{
  "crop_scale_min": 0.5,
  "embed_dim": 128,
  "encoder_stem": "single",
  "text_encoder_layers": 10,
  "text_encoder_norm": "layernorm",
  "nesterov": false,
  "orthogonalizer": "polar_express",
  "batch_size": 128,
  "epochs": 18.1,
  "final_lr_fraction": 0.1,
  "warmup_steps": 320,
  "weight_decay": 0.0
}
Rows from block 4 of the image encoder, named by matrix and row number. Each number is 128 + 32 x the weight over its row's rms, rounded and kept within 0 to 255. All counts start at 0. After the name is the row's rms in percent of the matrix's.
# convs0: reduce pointwise conv (encoder.blocks.4.convs.0.weight, 112x448x1x1), inputs 0-40
convs0.0 097 [ 88 104 152 107 190 107 143 135 125 179 145 167  70 157 133 127 107 103  89 108 125 183 185 130 208 172 159 139 142 111 116 158 107 171  84  96 181 149 122 129 138]
convs0.1 101 [120  99 156 102 162 108 116 159 132 139  81 158  81 143 106 122 138 171  83  91 116 133 114  52 141  83 134 107 129 236 170 171 110 157 100 147 143  65 126 160 148]
convs0.2 105 [ 79 131 126 199 166 131  88 158 159 198 101  91 136 145  96 108 129 164 132 124 127 122 176 129 177 111  85 127 142 113 159 114 143 101 152 130 111 147 102  85 114]
convs0.3 098 [126 121 152 111 108 127 163 144 206 165  81 166 154 120 130 138  96 150 140 105 104 105 152 116 115 161 174 103 115  58  88 168 117 123 135 117 168 141 172 131 131]
convs0.4 095 [100  93  87 127 106 167 102  92 160 126 159 118 120 149  86 133 120 112 203 135 152 125 148  93 111 104 113  82  58 137  98 172  91 134 112 213 124 123 136 124 116]
convs0.5 098 [131 109  66 112 119  82 124  87 136 138 141  87  94 113 139 120 170 106  85 164 162  75 183 135 104 166  93 136  82  90 144 142 145 186 113 145 108  57 174 131  92]
convs0.6 099 [118 157 109 159 126 116 119 121 164 168 118 120  90 174  98 148 146 111 152  73 103 234  92 136  63 115 142 113 112 193  86  82 116  81 112 151 169 138 140  96  93]
convs0.7 097 [169 177  63 100 102 150 104 136 157 134 106 202 144 118 153 125  99  66 140 125 108 201 110  81 154 108 174 152 154 141 125 162 110 148  95 120  93 145  79 174 146]
convs0.8 098 [147  96 158 186 142 191 119 166 119 149 148 138  41 106 120 135 127  79 151 146 140 219 143 110 171 104 145 157 176 111  83 129 121  75 133 148 142  52 175 140 122]
convs0.9 101 [133 110 113  97 194 157 132 118 110 163 185 122 112 129 180 105 181 157 117 124 144 172 123 109 178 114 149 133 128  81 155  77  84 155 104 125 134 173 159 129 116]
convs0.10 101 [125 105 119 149 126 124  96 181 105 121 135 179 154  92 131 158 119 112  95 178 124 156  64 103 187 107 132 155 149 126 135 133 124 158 105 105 113 153 118 116 129]
convs0.11 092 [ 70 116 162 149 119 119 177  80 133 159  77 116 115 126 183 119  89  99  92  83 128 131 178 106 116 186 141 164 176  56 131 121 110 126 168 120  74 162 126 128 129]
convs0.12 100 [125  35 192 126 149 142 139 133 139 137  73 110 182 142  92 132  69 138 108 109 150 130 109 152 152 148  78 155  92 115 162 133 149 184 140 151 122 185 172 100 119]
convs0.13 097 [120 145 138  85 143 131 112 145 128 106 136 157 140  79 120 128 142  96 137  71  93 168 125  98 159 144 135 111 124  78 183 160  84 146 104 116 116 145 135 112 103]
convs0.14 093 [116 127  84 158 141 141 131 101 141 140 118 113 185 132  90 148 157 159 125 134 112  84 153 131 135 137 112 181 104 102 114 153 122 156 175 101 173 130 188 151  91]
convs0.15 101 [165  70 132 104 164 146 100 170 102 127 110 125 125  78 130 108 161 244 195  92 169 134 158  93 127 176 164  84  93 123 152 135  87 149 105 142 145  87 163  92 125]
convs0.16 102 [158 172 121 145  87 189 124 161 170 112 123 123 100 122 167 111 143 112 155 125 122 155 123 143 163  86 124  73 147 124 129 153 144  85 130 149  86  90 100 116 184]
convs0.17 099 [113 125  79 125 136 145 130 111  86 154 152 178 160 176 154 144 108 113 171 139 110 145 126 154 113 132  87 115 193 183  81 147 135  79 126 136 119 182 163 104 118]
convs0.18 103 [156 203 108 144 147 157 176 154 100 132 170 147 152  94 170  90 135 114 119 178 107 142 130 140 168 143  95 123 127 116 100 132 167 175 143 135  70 111 125  97  98]
convs0.19 100 [126 106 123 170 124 147 113 128 143 139 172 128 178 116 199 127  97 135 183 107 138 126 147 123 110 137 133 210  99 115 145 122 142 114 111 150 181  92  71 130 111]
convs0.20 102 [160 105  86  74 179 128 112 146 150  97 145 133 144 117 117 186 114  99 216 144  83 146  87 152 154 125  89 120 111  86 129  76 142  83  73 140 117 107 138 120 123]
convs0.21 100 [118 107 174 109 129 105  81 100 145  90  65  93 126 121 149 150 118  60 147 146 118 131 138 122 116 132  95 176  95  90 100 108  69  88 170 183 187 129 125 195 109]
convs0.22 100 [ 90 211 161 123 158  83 119 180 132  94  73 112  79 164 105 118 144  91 114 238 166 146 142  99  71  24 139 112 145 116 128  91 111 146  97 123  78 123 137  93 163]
convs0.23 097 [100  90 105 161  99 138 117  59 157 131 191 215  97 155  94 135 137 120 149 160 100  99 123 115 150 146 135  80 130  90  96 181 107 153 122 144 123 196 125 139  68]
convs0.24 100 [134  98 134  62 169 122 150 132  67  85 117 101 114 188 191 144 125 147 109  76 106 129 144 155  96  91 117 130 155 145 150 162  98 151 121 191 150 156 170 140 135]
convs0.25 101 [140 149 140 176 143 151  92 139  99  71  75  97  96  83 104 111 127 110 122 196 151 139  89 133  43 133  75 139  96 182 114 113 110 150 120 107 134 101 120 205 119]
convs0.26 105 [170 217 122 110 131 101 166 111 136 136 136 108  99 170 127 103  87 176 114 115 163 163 104 111 193  79  87 102 135 176 116  83 104 109  95 141 131 129  80  99 165]
convs0.27 101 [ 81 161 143 127 102 192 166 180 148 128 110 140 127 162 164  89 121 119 121 130 139 142 114  93  33 109 102  96 172 136 132 136 194 197 136 116 116 123 145  69 116]
convs0.28 097 [184 173 166 120 192 143 109 170 238  77 113 128 118 161  67 193 155  73 140 107 190 144 141  99 167 140  72 119 154 188 182 129 129 119  99 174 130  89  66 136 170]
convs0.29 102 [121  49 170 194 119 157 132 107 187 156 184 155 158 163 160 130 129 148 143  94 121 112 182 189  97 121 140  98 107 163 133 162 138 151 175 165 144 180  89 125 115]
convs0.30 099 [155 166 175 125  98 133 114 120 118 140 185  96 182 164  94 103  97  87 150 134  91 168 141 144  97 168 158  76 126 114 162 206 143 106 158 138  89 163 226 145 179]
convs0.31 096 [ 90 138  76 149 136 206 121 186 134 137 103  99 115  81 136  89  96 150 122 106 114 111  98 106 187  88 163 128 203 152 177  98 114 184 133  94 149 139  80 132 120]
convs0.32 104 [115  81 119  96 161 114  93 139 126  96 143  89 118 130 111  91  91 170 131 130 123 139 150 151 159 129 175 105  99 129 101  89 121 148 163 122 124  89  90  89 125]
convs0.33 099 [129  79  93 137 154  94  95 138 162 106 121 114 132 100 106 173  97 123 220  90  93 112  79 110  97 142  91 121 102 131  77 140 143 102 184  68 150  50 100  86 130]
convs0.34 103 [177  96 142 171 130 137 128 123 133 203 128 159 104 130  64 184 105 146 106  95 132 195 153 128 161 190 113 156 144 136  70 126 201 119 133 121 119  58 128 137 130]
convs0.35 098 [103 107 170 119 151 140 152 114 114 155 139  94 201  85 142 171 133  51 168 161 166 119 141 135 184 104 133  80 116 126 158 103 159 135 146 119 159 151 101  67 106]
convs0.36 104 [129 125  67  59 140 101 119 148 159 115 118 118 140  88 167 174  80 118 109 117 105 114 149 179 149  87 149 187 129 172 173 118 113 113 170 195 231 139 144 132 159]
convs0.37 099 [134  91 171 135 130 162 146 148 116 110  94 199  76  63 111 109 125 116 146 129 154 164 129 127 196 126 100 111 154 161 112 110  75  94 160 161 110 189 158 138 129]
convs0.38 097 [113 177 152  90 109 144 148 170  84 109 173 123  97  79 119 132 128 152 149 122 155 118 157 185 171  98 134 152 193 133 175 109 137  98 149  77 100 137 158 139 169]
convs0.39 105 [109 114 125  99 140 126 124 107 111 138  88 134 118 129 149 122 164  88 123 193 121 137 177  87 145 167 120 125 147 133 118 121 122 120 180 119 139  54  84 164 145]
convs0.40 099 [125  79  96  74 135 147  90  72  73 103 152 131  95 112 121 162 131 123 100 155 121 117  96 147 193  89 123 107  89 123 153  75  58  88 105 136  69 166 131  97 145]
convs0.41 098 [195 104 119  97  86 149  93 238 148 157 157 161  90 100 125 132 143 103 130 167 109 175  84 222  84 123 162  66 169 139 137 111 162 129 208 106 117 140 181 111 160]
convs0.42 092 [118 115 106 137 106 128  70  91 128 116 103 128 120 159 111 149 158 141 134 104 144 107  91 110 147  97 102  65 163 145 125 143  46 164 184 140 111  92 155 156  92]
convs0.43 100 [129  84 140 156 129 103 167 116  86  99 127 162  62  73 148 123 135 119 110  78 122 214 156 113 122 112  56  86 127 130 134 133  84  99  92 133 104 180 118 109 107]
convs0.44 100 [125 138 144  74 137 139 137  72 128 146 101 132 125 108  91 101 122 134 115 145  67  87  94 123 130  93  84  92 121 142  87  94 141 163 160  94 168 148 110 171 107]
convs0.45 100 [149 103 143  84 143 135 154 195 117  74  62 191 146 122  76 161 134 151 150 134  79 231 165 110 173 131 162 134 192 138 143  90 112 155 134 155 167 110  84 161 121]
convs0.46 102 [204 159  94 126 131 120  79 145 153 148 176 143 180 112 141 111 174  98 132  91  66 189 149 113 100 154 138  95 145 123 153 117 178 123 114 144 152  94 123  88 102]
convs0.47 098 [208  80 131 125 151 158  92 104 210 126  96 110 173 154 139  88 173 106 111 188 137 114 107 147  93  59 132 121  96 103  52 124  97 116 160 148 168 147 170  74 124]
convs0.48 096 [117 120 160 139 152 150  68 148 158 114 119 141  88 159 223  85 127 124 156 157 152 112 131 131 172 157 104 128 168  95  75 173 143 109 144  64 148 183  88 148 173]
convs0.49 104 [ 70  82  89 122 135 123 184 114 109 159 121 190 112 114  92 142 113 190  92 128 143  96 134 147  83 165 153 120 184 116 129 169 119 104 143  88 150 131 109 146  98]
convs0.50 100 [167 119 178 122 136 118 160 121 150 155 112 149 123 122 163 127 123 114  86 118  31 122 120  97 117 157  87 141  72 117 120 116 107 146  55 205 189  98 121 115 144]
convs0.51 101 [150 157 129  93 255 112 129 167 130 105 106 138 104  99 132 157 137 178 125 113 125  85  95  82 198  92  89  98 123  81 143 128  88 136 145 109 188 130 147  50 154]
convs0.52 098 [109 114 162 179 138  90 128 122 135 106 116  92 102 119 131 151 129 105 111  72 106 101 159 144 165 172 128 115 155  68 146 117 114  79 154  94 119  90 154 125  95]
convs0.53 100 [106 184 168 125 150 162 119 117 111 100 141 183 105  75 174  86 129 121 143 165 162 122 163 121 130 128 146 185 120 109 113 128 175 119 172 118 137 142 143  96 110]
convs0.54 101 [197 137 107 113 114 128  80 164 155 124 162 201 165 145 143 125 124 122  99 127 108  84  58 150 116 133 100 173 120 172 122 155 102 191 129  95 158 109  72 127 141]
convs0.55 098 [137 115 115 133 173 114 115 103 126 165  94 183  85 143 111 116 131 119 196  90 171 161 108 131 143 110 133 168 134 100 154 160  89 108 199  68 221 129  66 105 177]
convs0.56 098 [129 149 114 129 160 105 147  98 126 160  58 133  87 142 155 166 145 175 102 128  90 104 185 148  98 152 136 115 121 187 139 113 167  75  87 138 150  90 128 136 134]
convs0.57 101 [119 146 131 139  67 152 102 155  90 146 126 187 182  56 146 179  92 152 110 156 112 173 107 170 116 147 133  93 200 128 119 147 146 140 164  75 161  53 144 123 115]
convs0.58 105 [123 141  86 194 157 168 110  68 118 151 148 125 162 117 167 136  85  69 126 111 153  96  90  99 123 195 129 142 137 143  82 131 224 152 199 126 163 126 104 132 154]
convs0.59 095 [ 89 170 113 165  91 111  63 108 152 120 164 141 102 112  80  69 127 137 110 110 152 111 103 113 188 152  91 146 155 111 134 100 128 160 171  62 147  96  81 125 111]
convs0.60 105 [148 205 104 147 157 124 147 106 110 166  48 127 147 114  87 126 149  79 152 163 117 127  84 137 136  76 128 105  92 122 200 147 105  83  88 124  88 110 153 173 149]
convs0.61 106 [105 137 136 147 117 109 125 117  91 118 183 154 119  80 125 144 120 163 172 129 181 148 104 143 113 122 119 115 140 114 153 163 178 158 117 132 133 102  66 105 125]
convs0.62 100 [112 114 186 121 136 107 145 151  64 117 131 153  89  87 134  87 135 114 112 122 107 198 175 136  94 144 191 112 134 154 150 145 126 127 138 185  90 109 128 117 139]
convs0.63 101 [161 100 216 137 162 110 156 159 146 143 155 105 118 158 173 115 155 140 146  77 169  99 159 197 160  90 118  81  98 106  86 101 114 118 136 175  98 112 130 147 169]
convs0.64 103 [171 124 156 177 174 115  94 108 127 116 114 199  73 151 180 154 131 111 147  42 123 124 122 116 140 160 144  80  69 145 118 111 139 174 121 158 211 196 136 120 161]
convs0.65 104 [138 136 157  86 175 159 127 151 136 162 178 100 142 110 154 111 215 171  57 119 116 102 142 178 125 144 184 127  98  93 111 103 112  99 155  70 118  84 217 116 123]
convs0.66 105 [ 63 102 114 139 133 147 146 111 118 167 140 124 111 136  84 194 134 125 170 118  96 101 116 187 182 112 108  88 151 108 220 146 151 111 124 134 130  63 128 131 156]
convs0.67 098 [151 120 119 136 152 114 113 112 116  73 153 111 100  99 189  90 157 110  66 123 157  98 165 118 173 118 136  88 129  98 139 104  87 135 159 154 149  83 118  96 145]
convs0.68 105 [102 130 118 124 144 169 125 135 156 128 158 103 124  91 110 153 105 166 113 176 158 150  97 109 113 113 142 133 108 237 105  85 143 159 165 119 107 112 130 169 127]
convs0.69 101 [166 152 167 152 132 109 145  52 100 108 142 123 123 108 115 121 137 108 114 176 144 129 166 191 145 140 165 113 125  95 116 133 163 118 128 131 124 181 189  93 176]
convs0.70 103 [133 150 150 167  88 106 159 119 103  98 199 136 115 149  80 163  97  85  96  95 139  84 112 112 151 192 133 156 136 112 136 107 158  91 147 115 105 131 124 100 122]
convs0.71 096 [130 164 143 166 122 141 117  91 136 134 113 178 113 168 136  92 133 152 122 186 135  93 111 162 110  67 163  99 188 179 110 140 151 110 106 110 154 107  85 169 131]
convs0.72 099 [107 126 107 121 139 120 142  98 129 106 148  98 114 118  95 114 139  80 135 102 117 158 156 162 101 152 146  98 140 122 163 141  56 150 133 157 102 141 110 132 106]
convs0.73 106 [109 194  91 106  84 163 105 110 196 112 134 130  71 171 112 118 156  99 135 114  49 124 152  85 128 127  94 168 144 115 175 170 121 114 118  96  71  94 104 130 121]
convs0.74 100 [135 151 101  98 155 134 154 116 126 155 136  88 188  94 120  84 154 155 160 106 133 118 118 117 145  74 134 122 118 115 157  97 121 185 118 161 168 124  80 146 131]
convs0.75 100 [113 120 106 119 137 136  63 188  99  98 148 114 184 124 174 125 129 102 147 108 109 121 151 121 157 178 160 190 130 114 113 118 118 155 134 162  75 118 154 117  76]
convs0.76 095 [129  84 113 123 164 164 158 129 154 153  95 110 119 117 115 144 136 119 133 123 115 105 120  74 177 106 208  73 164 177 191 166 136 160 174 138 119 122 127 143 142]
convs0.77 104 [110 107 165 215 154 144  75 120 155 127  65 144 139 128  90 113  57 141 168 166 188  85 144 124 123 161  89 139  97 146 122 138 118 122 135 169  93 151 143 169  88]
convs0.78 102 [205 167 108 143  80 111  99  92 139 109 104 153 141 139  99 116 100  70 147 121 131 130  97 130 122 157  61 167 162 148 145 121 129 103 101  69 125 135 113 159 136]
convs0.79 096 [133 122  99 109 120 135 110 109 115 119 153  95 159 170 140 125 124 144 111 138 114  97 116 113  79 164 135 120 165 148 192 102 192 126 154 110 162  91 130 114 124]
convs0.80 102 [118 170 132 139 116 161 133 113  99 143 171 110 116  89 102 131 169 149 144  75 176  94 109 125 140  72 107 120 133 151 159 121 114 158 148 114 153 123  93 145 146]
convs0.81 101 [135 118 108 100 140 112  75  97 109  85 156  87 114 196 177  98  94 104 100 150 124 104 152 175 130 143  88 100 145 118  87 125 144 171 145 126 145 159 130 130 107]
convs0.82 101 [184 127 132  99  86 119  72  84 114  94 150  67  33 135  85 158 152 148 196 176 122 127 106 144 128 111  94 113 117 114 135  48 121 186 140 100 115 117 101 167 145]
convs0.83 099 [143 131 141 150 160 108  78 130 147 112 105  97 151  98  97 139 149 179 176  78  79 134  70 144 143 165 153  63 139 111 128 119 131 177  55 158 105  99 156 137  87]
convs0.84 103 [137  37 155  97 160 170 107  85 115  92 123 160 135  87 125 156  67 155 149 156 211 147  94 122 112 108 141 124  70  99 162  73 187 162 151 101 112  87  76  84 165]
convs0.85 103 [140 167 154 104 185 157 178 132 108 105 165 177 159 105 119 184 174  91 184  77 203 173 129 164 117 107 126 114 156  81 146 116 116 134 198 118 165 141 113 150  92]
convs0.86 099 [123 174 132 114 102 115 142 178  63 179 154  97 168 156 157 165 165 152 164 110 115 121 104 174 131 177  82 120  59 118 222  80 111 152 152 105 196  68 133 146 124]
convs0.87 101 [134 132 127 165 145 135  74  98 162 135 183 128 185 103  91 114 162 125 119 111 217  98 109  97 171 167 111 132 117 164 106 141  61 131 216 125 144 212 116 148 173]
convs0.88 102 [124 102 125 227  78 143  79 104 103 111 122  46 139 125 106 102 131 103 132 149 172 104 115 105 141 156 116 145  86 133 152 141  85 205 241 116 117  84 169 123 184]
convs0.89 097 [132  98 113 111 121  81 122 163 116 192 127 133  72  82 175 126 142 116 205 103 110 137 115 122 144 137 110  89 101 181  72 122 147 118 143 138 162  93 156 204 128]
convs0.90 095 [105  55  80 174 165 121 151 191 150  86 167 147 114 134 130 101 136  55 127 104 134 158 124 103 174 111 185 164 188 119 114 123 152 118 165 145 130 194  81 140 177]
convs0.91 098 [ 91 133 140 152  99 113  63  95 105  84 143 156 117  96  92 133 147 100  91 154 126 109 139 119 140  68 115 118  82 114 164 113 135 113 132  81 117 110 176 146 159]
convs0.92 096 [147 189 126 113  98  87 158  76 147 169 127 165 119 135 142 142 111 195 124 100  96 137 155 142 128 122 132 167 172  96  57 152  93 139 136 142 137 143 121 126 151]
convs0.93 102 [207 165 114 160  78 137 175 135  76  98  87 121 139 134 146 124  90 152 109  94  92  83 105 146 133 143  99 157 160  91 167  60 127 139 120 155 107 154 121 150 146]
convs0.94 100 [ 99 142 161 141 138 118 108 153 106 118 109  95 150  91 135 179  62 140 144 125 153 133 117 101 158 176 109 149 169 148 138 117 149 153 138 190 154 139 147 110 133]
convs0.95 097 [ 89 168  99 154 142 179 159  85 100 182 163 128 139 165 116 110 128  83 170 117  99  93 206  97  90 119 126 173 143 102 119 141 172 111 137 166 149 104 183 123 102]
convs0.96 104 [123 127 100 118 125 164 121  92 177  96 121 171 176  88 118 164 136 121 136 150  74 186 171 129  64 183  81 155 125  75 129 123 119 134 110 103  71  65 129  74  97]
convs0.97 103 [151 110 156 112 142 100 202 112 142 141  92 112 145 121 113 101  94 101 183 137 148 203 136 145 187 155 105  68 112 199 108 150 158 116  99 148 148 102 147 175 101]
convs0.98 096 [113 104  71 102 169  85 131 144 173 129 155 111  87 127  72 132 120 124 117 134  85 118 174 149 168 151 105 137 166 119 140 136 108 164 126 100 153  85 140 181  95]
convs0.99 101 [148 104  98 127 141 143  88 130  96  94 105 157 223  96 108 136  86  83 128 123 153 118 159  59 131 105  65 118 104 119 179 101 139 153 137 124 143 120 178 116  93]
convs0.100 103 [ 56 159  84 121 103 119 143 143  78 157 106 130 171 118  96 123  95 176 132 154 111 129 143 126  41 162 128 125 157 166 104 121 136 116 163 101  99 172  97 163  78]
convs0.101 099 [145 113 136 116 157 103 137 149 150 103 116 167 159 103  85 159 105 119 149 173 128 108 132 100 118 148  81 155 104  96 189 127 156 104 108  67 111 159  96 109 146]
convs0.102 095 [160 173 130 120 204  74 167 126 112 128 127  95  89 132 103 144 171 125 170 105 107 186 158 237 214 135  94 105 187 125 135 145 127 125  97 133 125 105 210  94 118]
convs0.103 095 [122 124 136  96  98 106 142 119  90 132 103 189 100 121 167 100 143 173 135 120  76 137  98 129 126 114  84 123 116 168 146  92 129 172 135 116  76  88 146 160 139]
convs0.104 101 [ 50 170 189 127 131 133 118 154 143 137 103 121  40 169 136 104 166 131 156 147 180 193 145 173  96 199 116 143 137 107 175 115 124  89 109 161 180 125 125 122 140]
convs0.105 097 [154 110 138 122 167 101 159 177 164 169  99  88  92  71 178 109 172 151 122 151  85 132 102 151  71 139 121 107 123 123 147 160 109 166 158 104 154  90 154 137  85]
convs0.106 103 [133 106 155  91 150  86 132  99 115 106 121  97 190 168 154 156  99 163 100 114 151 144 138  91 149 144 132 154 160 131 102  91 107 134 122 154 110 181 135  44 182]
convs0.107 100 [146  92 108 127 122  81 135 111 153 130 138 142 116 142 106 146 119 105 145 150 177  68  93 122 187  64 107 171 109 142 188  75 106 158 142 138 112  89 116 130 114]
convs0.108 098 [121 202 114 107 126 130 110 113  74 144  80 107 114 129 119 120 142 137 134  92  92 156  82 108  66 142 140 164 166 179 163 143 130  97  91 135 157 114 110 105 107]
convs0.109 100 [177 128 101 100 169 100 169 119 115 101 152  99 146 109  95 116 148 127 158 104 178 109  85 203 123 124  37 102 132 146 144 125 158 112 134 127 144 252 220 123 147]
convs0.110 102 [147 105 103 168 116 133 134 151 140 130 225 146 170 136 105 101 214 148  89 146 195 104 145 146 143 140 102 140 104 141 124 179 133  96  79 129 126  84  92 171 143]
convs0.111 096 [136 115 154 138  68  63 109 130 151 135 115  88 161 188 185 135 126 121 133 151 124 132 161 102 100 127 163 106 102 116  84 128 127 124 171 119  72 115 165 157 177]