A small contrastive image-text model, trained from scratch: encoder depths [2, 4, 4].
Rows from block 7 of the image encoder of a small contrastive image-text model, named by matrix and row number. Rows with one number belong to one channel. Each number is 500 + 50 x the weight over its row's rms, rounded and kept within 0 to 999. All counts start at 0. Numbers have three digits each. After the name is the row's rms in percent of the matrix's.
Before each channel's rows are labels from the 100 images, of 14976, where the channel reaches its highest value: "colour at peak" is the nearest of a few named colours to the mean colour under the peak. Only what is clearly more common there than usual is listed. The data: photos of plants and fungi (iNaturalist).
# convs1: 3x3 conv (encoder.blocks.7.convs.1.weight, 192x192x3x3, each kernel summed), inputs 96-191
# convs2: expand pointwise conv (encoder.blocks.7.convs.2.weight, 784x192x1x1, transposed), outputs 112-223

colour at peak: pink
convs1.91 081:553454511483573477529451563470400443582601466556409515467389471459487460455482513482518489485558565508551423439547458467489567596472545558461551593573532444474407486443466490443510524565554544496399495458478474507389469480478532505492559500484489481532433533399509427560528504521460455476
convs2.91 094:510426478445474524576426445526470480476633566523484464583520551544462449654517472477489534520516463574468576555599528518544453446477539500426423539479546389571547554570514375549491573457450507555475432485516551491544465519460502612577441524549541448456517494469443459528536538499478497495519584498394541517480650528486460534506489603523

colour at peak: grey
convs1.34 103:594486472457444455607552515515498541490537501489427555550422470510455465456568506549518499433593526519504486448474571477401540508565471385574507449512494546438572435444533481459449520554555423493420431529510503490520502484482508501533510543545518481519486496421503457451429506477510551495
convs2.34 098:445473473521554525540416477504469491484465479548491498501513493450414441504542447584608529507594428412488447529475579505552524438521517552398578549535481473626502573438512416505568434434536489524538452508445476473482397550508475486516519552514449463485527522406521469618574500469491538467528531546532459502492499536494514552545465532490

colour at peak: orange; yellow
convs1.114 110:576454467542437486512460452512522376536513549471469506428509415473589529519548534589526461588489484434453523515483449568497610457519522457541466566347478461461515499447464555569412558560383491478432548477520440472536549457554580470467516407493525506423363458568489500484486484465450460502
convs2.114 094:477521547471487622517501512539471539579545424529664529485536468538446517541520516467440454518592423458509425574522491478507488516470536544449476479483405471425575492481581533450485464503446571515499565469563511489573617485448443489443538534437546475451501550526572455478506475514474477577448494480461521484543535520447511479464467540552

colour at peak: yellow
convs1.25 121:466460531509476439477623550509591525437552403575561456529480451510582457498505485508421492557548553440602516498446534540454495618535420525458527450455532499462524544496419545551532563460507463494493486543436484506408540518496466513439434534525474479531500507528487419505471465540451462494
convs2.25 102:529480468482352543494581542483525400495544491541481537568491425523574515544483534456406490555526592562536469543477526553440473477556493495490469482455420472444541488590387517582490531487477446460454533516492550450454530470486401635585421537499488469524529517490485417581540522568486610457522444477522535415475437554475464423501484450508

colour at peak: yellow
convs1.67 143:499554499582511522538403500456532499445473550448586466527531484565475544433505489478474471543444620496612577464448437458530487563455443527491604408543487470476555543433548513581534446466505531442483475544455520546532543506507528523500509499422486531467446473568474420461452474465526470559
convs2.67 104:426432543516568531488385512485560437567500448495522568407528524487488400499489549438537450482477481554536467482485401443515437424505455555548473451437485506507535507472448471505496518436484484431411482570498510457540454448426441546425475425433434471502476519560462448440509485482577532489499397454481463466474487524568485482411469459470

colour at peak: orange
convs1.81 100:521578557462547470458476449434521489515569571550529550527515523595482506518452607494484551459416548446518539519496510496435392443543459463549516503578473536457453497460493473402470527545498539462485475382485517461543418516469513519505415558560461590569450508514488603495548488536481543459
convs2.81 096:549448516555537516626477518527475558531532507318510449409486484477515436548535533458552496460482574416540503490533482486460492531533452441542379492473455518469515477404514446500499469461471454475477428525513560525503535541438522570449571483491438531471491452519420459460479530436451478441509423495435377639474546519502464542491485470525

colour at peak: brown
convs1.36 101:578582419511433457510477454486506441423447458496568432478462543441367512466466461469483482453420477515421528450486418460464520438461497538500568501518448495457536485447489462437450485490467479482589441487435516404469521444499581523453615565494513575528485480574657504523431544509539446512
convs2.36 099:543505485475550390484373464403420535490591517528532514478403476485605432473459505562584498482475422475463435547516493475545464455463621530443482428546510405472516420488500526503437593536582534524513527448520509495490492430589542520577514499528515515582455475538444437556490500445552426487535538430474510471518480424694506519462454438474

colour at peak: green
convs1.38 096:398493451476492532428543627558524481497539456593623559469543518452497527499491475523414466518451431568557463469482488465531483481463441512430441451497527472483511520470503507586498469514497471518450469495470571539528585450529554561434495470490477505424459488482464397584415465485585491500
convs2.38 101:534497596507526480393578522566500516531439540389446547451469515544559628471544480557589440411409390438492559543410539539576555449558459462501506448580565494474575526504604502443606490461550551486458563481430522515522488510496473511533571457437524537502563503427546460524480498467501537497432541443557470521485510473547544495502524586533

colour at peak: yellow
convs1.157 120:474424460485424554543565385506512496579507533535501498511479458468478436507524442510543549463433505568482551490439533493417415491509554524526597549411542553460503470432461496530506476571545442480480465440550504443452600490535503459441475473470451538473542521457579517569384543523571488553
convs2.157 102:399489417440594478485412555516460511497505477423488513513542396472518532439398461472497403604410540479552573510476457521591522458506528444555471516459542481439429435488482456516382486498505597461445487494478440517541491512493433547487491392524567570572430438528516566489461495506503507565441390561499460417541547500523528474499473523436

colour at peak: yellow
convs1.180 107:463505495534461439532410469427481472568518517597506463511564460555536493468568485531435498433533509443480563432564499550425488629457436526636506490446434404496488544459490510524506493469445523406491448531421552581550546464434459473571517567493571474561500448488444404447518528514463532515
convs2.180 094:512494458646412525437428468457473510515539463430482651493572457533467453524515538532472424622563482510417487441510538508459519420503527512526493477456540442419625428524481503516514437515454595513454535515495432480468572555413418525483568467479539518483491476456553457474457325455519497417492438540450461560513475427397547398530453495509

colour at peak: pink
convs1.188 090:547480506510592530506493375486544530568549539403535630453574465554553503426564443489520482430449453503522525497471559603466531522541532541519583431421521400588531479509443494499558505509449533479507528485527561474559506527407505546513552528503562500530453455503472495505552526504467486559
convs2.188 100:557582514464562577512506478510531492524532614519464503502532486462421531476488434557616415588562502540497500541397598505460521605526412521545545497521522505483496461600472564595598476502441490538506455565521519524490489539502455533572497517452509483463458496492503520441445574522565532486521510541568500506588518511482599498414491525582

colour at peak: pink
convs1.32 087:550465446496488548497446477495549416437553439425474521572498518539476511474520457529526499487445428454479555514487421502501591511555583569488587462365434459505644459504418545536532534458508498489514569501507560421460476451485518500507420430525498578551490534437523421444510501464463525470
convs2.32 097:541484451450492620509539519505455535439551482480533463539528454581398455503510583553456515494517475564537503507488479468577532542499567552601444615423446492429500539433503542500517449537473499566495546475562518463480470571422600506554474578461461504486451436520608468509526528494421567598504537462577481548525377480528462499520518514491

colour at peak: pink
convs1.7 080:509451473519549531543501524477456490492445409530473412324571487535497519438538551486384431486470450439493525438458526564477410437548429526477537490492556595525397506526430456441554516501596543506517497449463500555516370476468573527454455478428492436535486439528545569560473469518486437465
convs2.7 096:459482489509496445476457453535497586499483662567545424537526511496501477530496477560462579502457580540452554550569510501498547461503489595449459459484462451426488496603480454630455448501537492533549430461554528590581457488487550586558471420562615500547382525559506534531585454510490521445470478656593476515581540547454534493496502490549

colour at peak: white
convs1.104 102:485472474475465468528487446437495449492514501571413533434451480635574460567475591497453459542524487426420403482595479381500486519506533400519466432473551466519597461539531458525560483441466560532418529518499486490587392514583569485477421479432468453487471485497518479455476471508457513428
convs2.104 103:548469467550567522596540473530421544436537495582499480517514469517483498527511477550479467535453457482562496576546513508440479509482529488461493477472507544503417513474505511502516494407455472466512489542502471590525493521504431487504475460500477504561518475499452375507471442527455557486485583579446512519473536482479433497548508657519

colour at peak: brown
convs1.50 104:458429423530447445419556536455471555475583416482446463572639529533517568574433469475472561530506485519535499535477524505553522490411481477529436523457494581479525527526565504446429457513514548537566492582554573439480539449467510506481494437606483465471458467425419413537444430503584513451
convs2.50 097:538464530520532489390493494540507564584508539436493474431456462523482509510504477527552483502401565543688435622474385541467592593544512458533464421517471573492503491457501480511578495599362580521476494570493569463451615489609547499528532458485463499540534511545485501498436524607523575482464511602571438572457527602476493553559468472499

colour at peak: brown
convs1.3 130:442557454480462472485534513526487584423503484548439484457445524630520438481461508519564541500560518599420465577480439475508419372335485446490562476420494496501511485551541495552569508511516535484461476474495451481548496492531498514400409444485496511447482446432458439566467486552539510463
convs2.3 100:491406431594555455519459528463472464472487434476550482532473569500555427442515481509527467528490517529547553420624494455386459476514497532530452484523480516532478587443534512466419526500585430475517410501599506551506477410468554554491473503513451529481521454449574477448484616445475452488478432497507444433389548442522559468561515574471

colour at peak: green
convs1.35 113:539494498497466438468419569512514462476438543567416414506529494510563476450511515472544516458545540553527498441458505552498541506466518450486539471488570491458556493527508566515508457502620439479428504522557511484413509531466543502494470487492596495599509508536535617590553621493497500539
convs2.35 109:489480424542448490492552521388467505396484505560510503498410489491518485412516498419537489515444469472615522480591501533446484456478524445461499525535518529459346523405437511445483513537399486496511524542532476420391489418455522510507558466437445538552489490469542409417504478539494457545549470403503410438465479568432537570434501516462

colour at peak: yellow; orange
convs1.70 112:566515531482448583507596504557561477523488468483562620503515497532463479483603534559561493404378542524472625495493497570514480534608524476539560415474483521452494472536488434555535570484471444561552535575472574444539570544541499517565597471449578417533543516501527558554453578548465523560
convs2.70 101:517424412466459545481491428437516529475541400500448584510577499505509469485523430480598458439494429443600441477529497496503493524426465533557485509462458488494484496386452443523517421476474507557431471441518522429482494539517541500626554550530503486540534511513470530485494465453437448574473476621503504494498494446541463516509489563472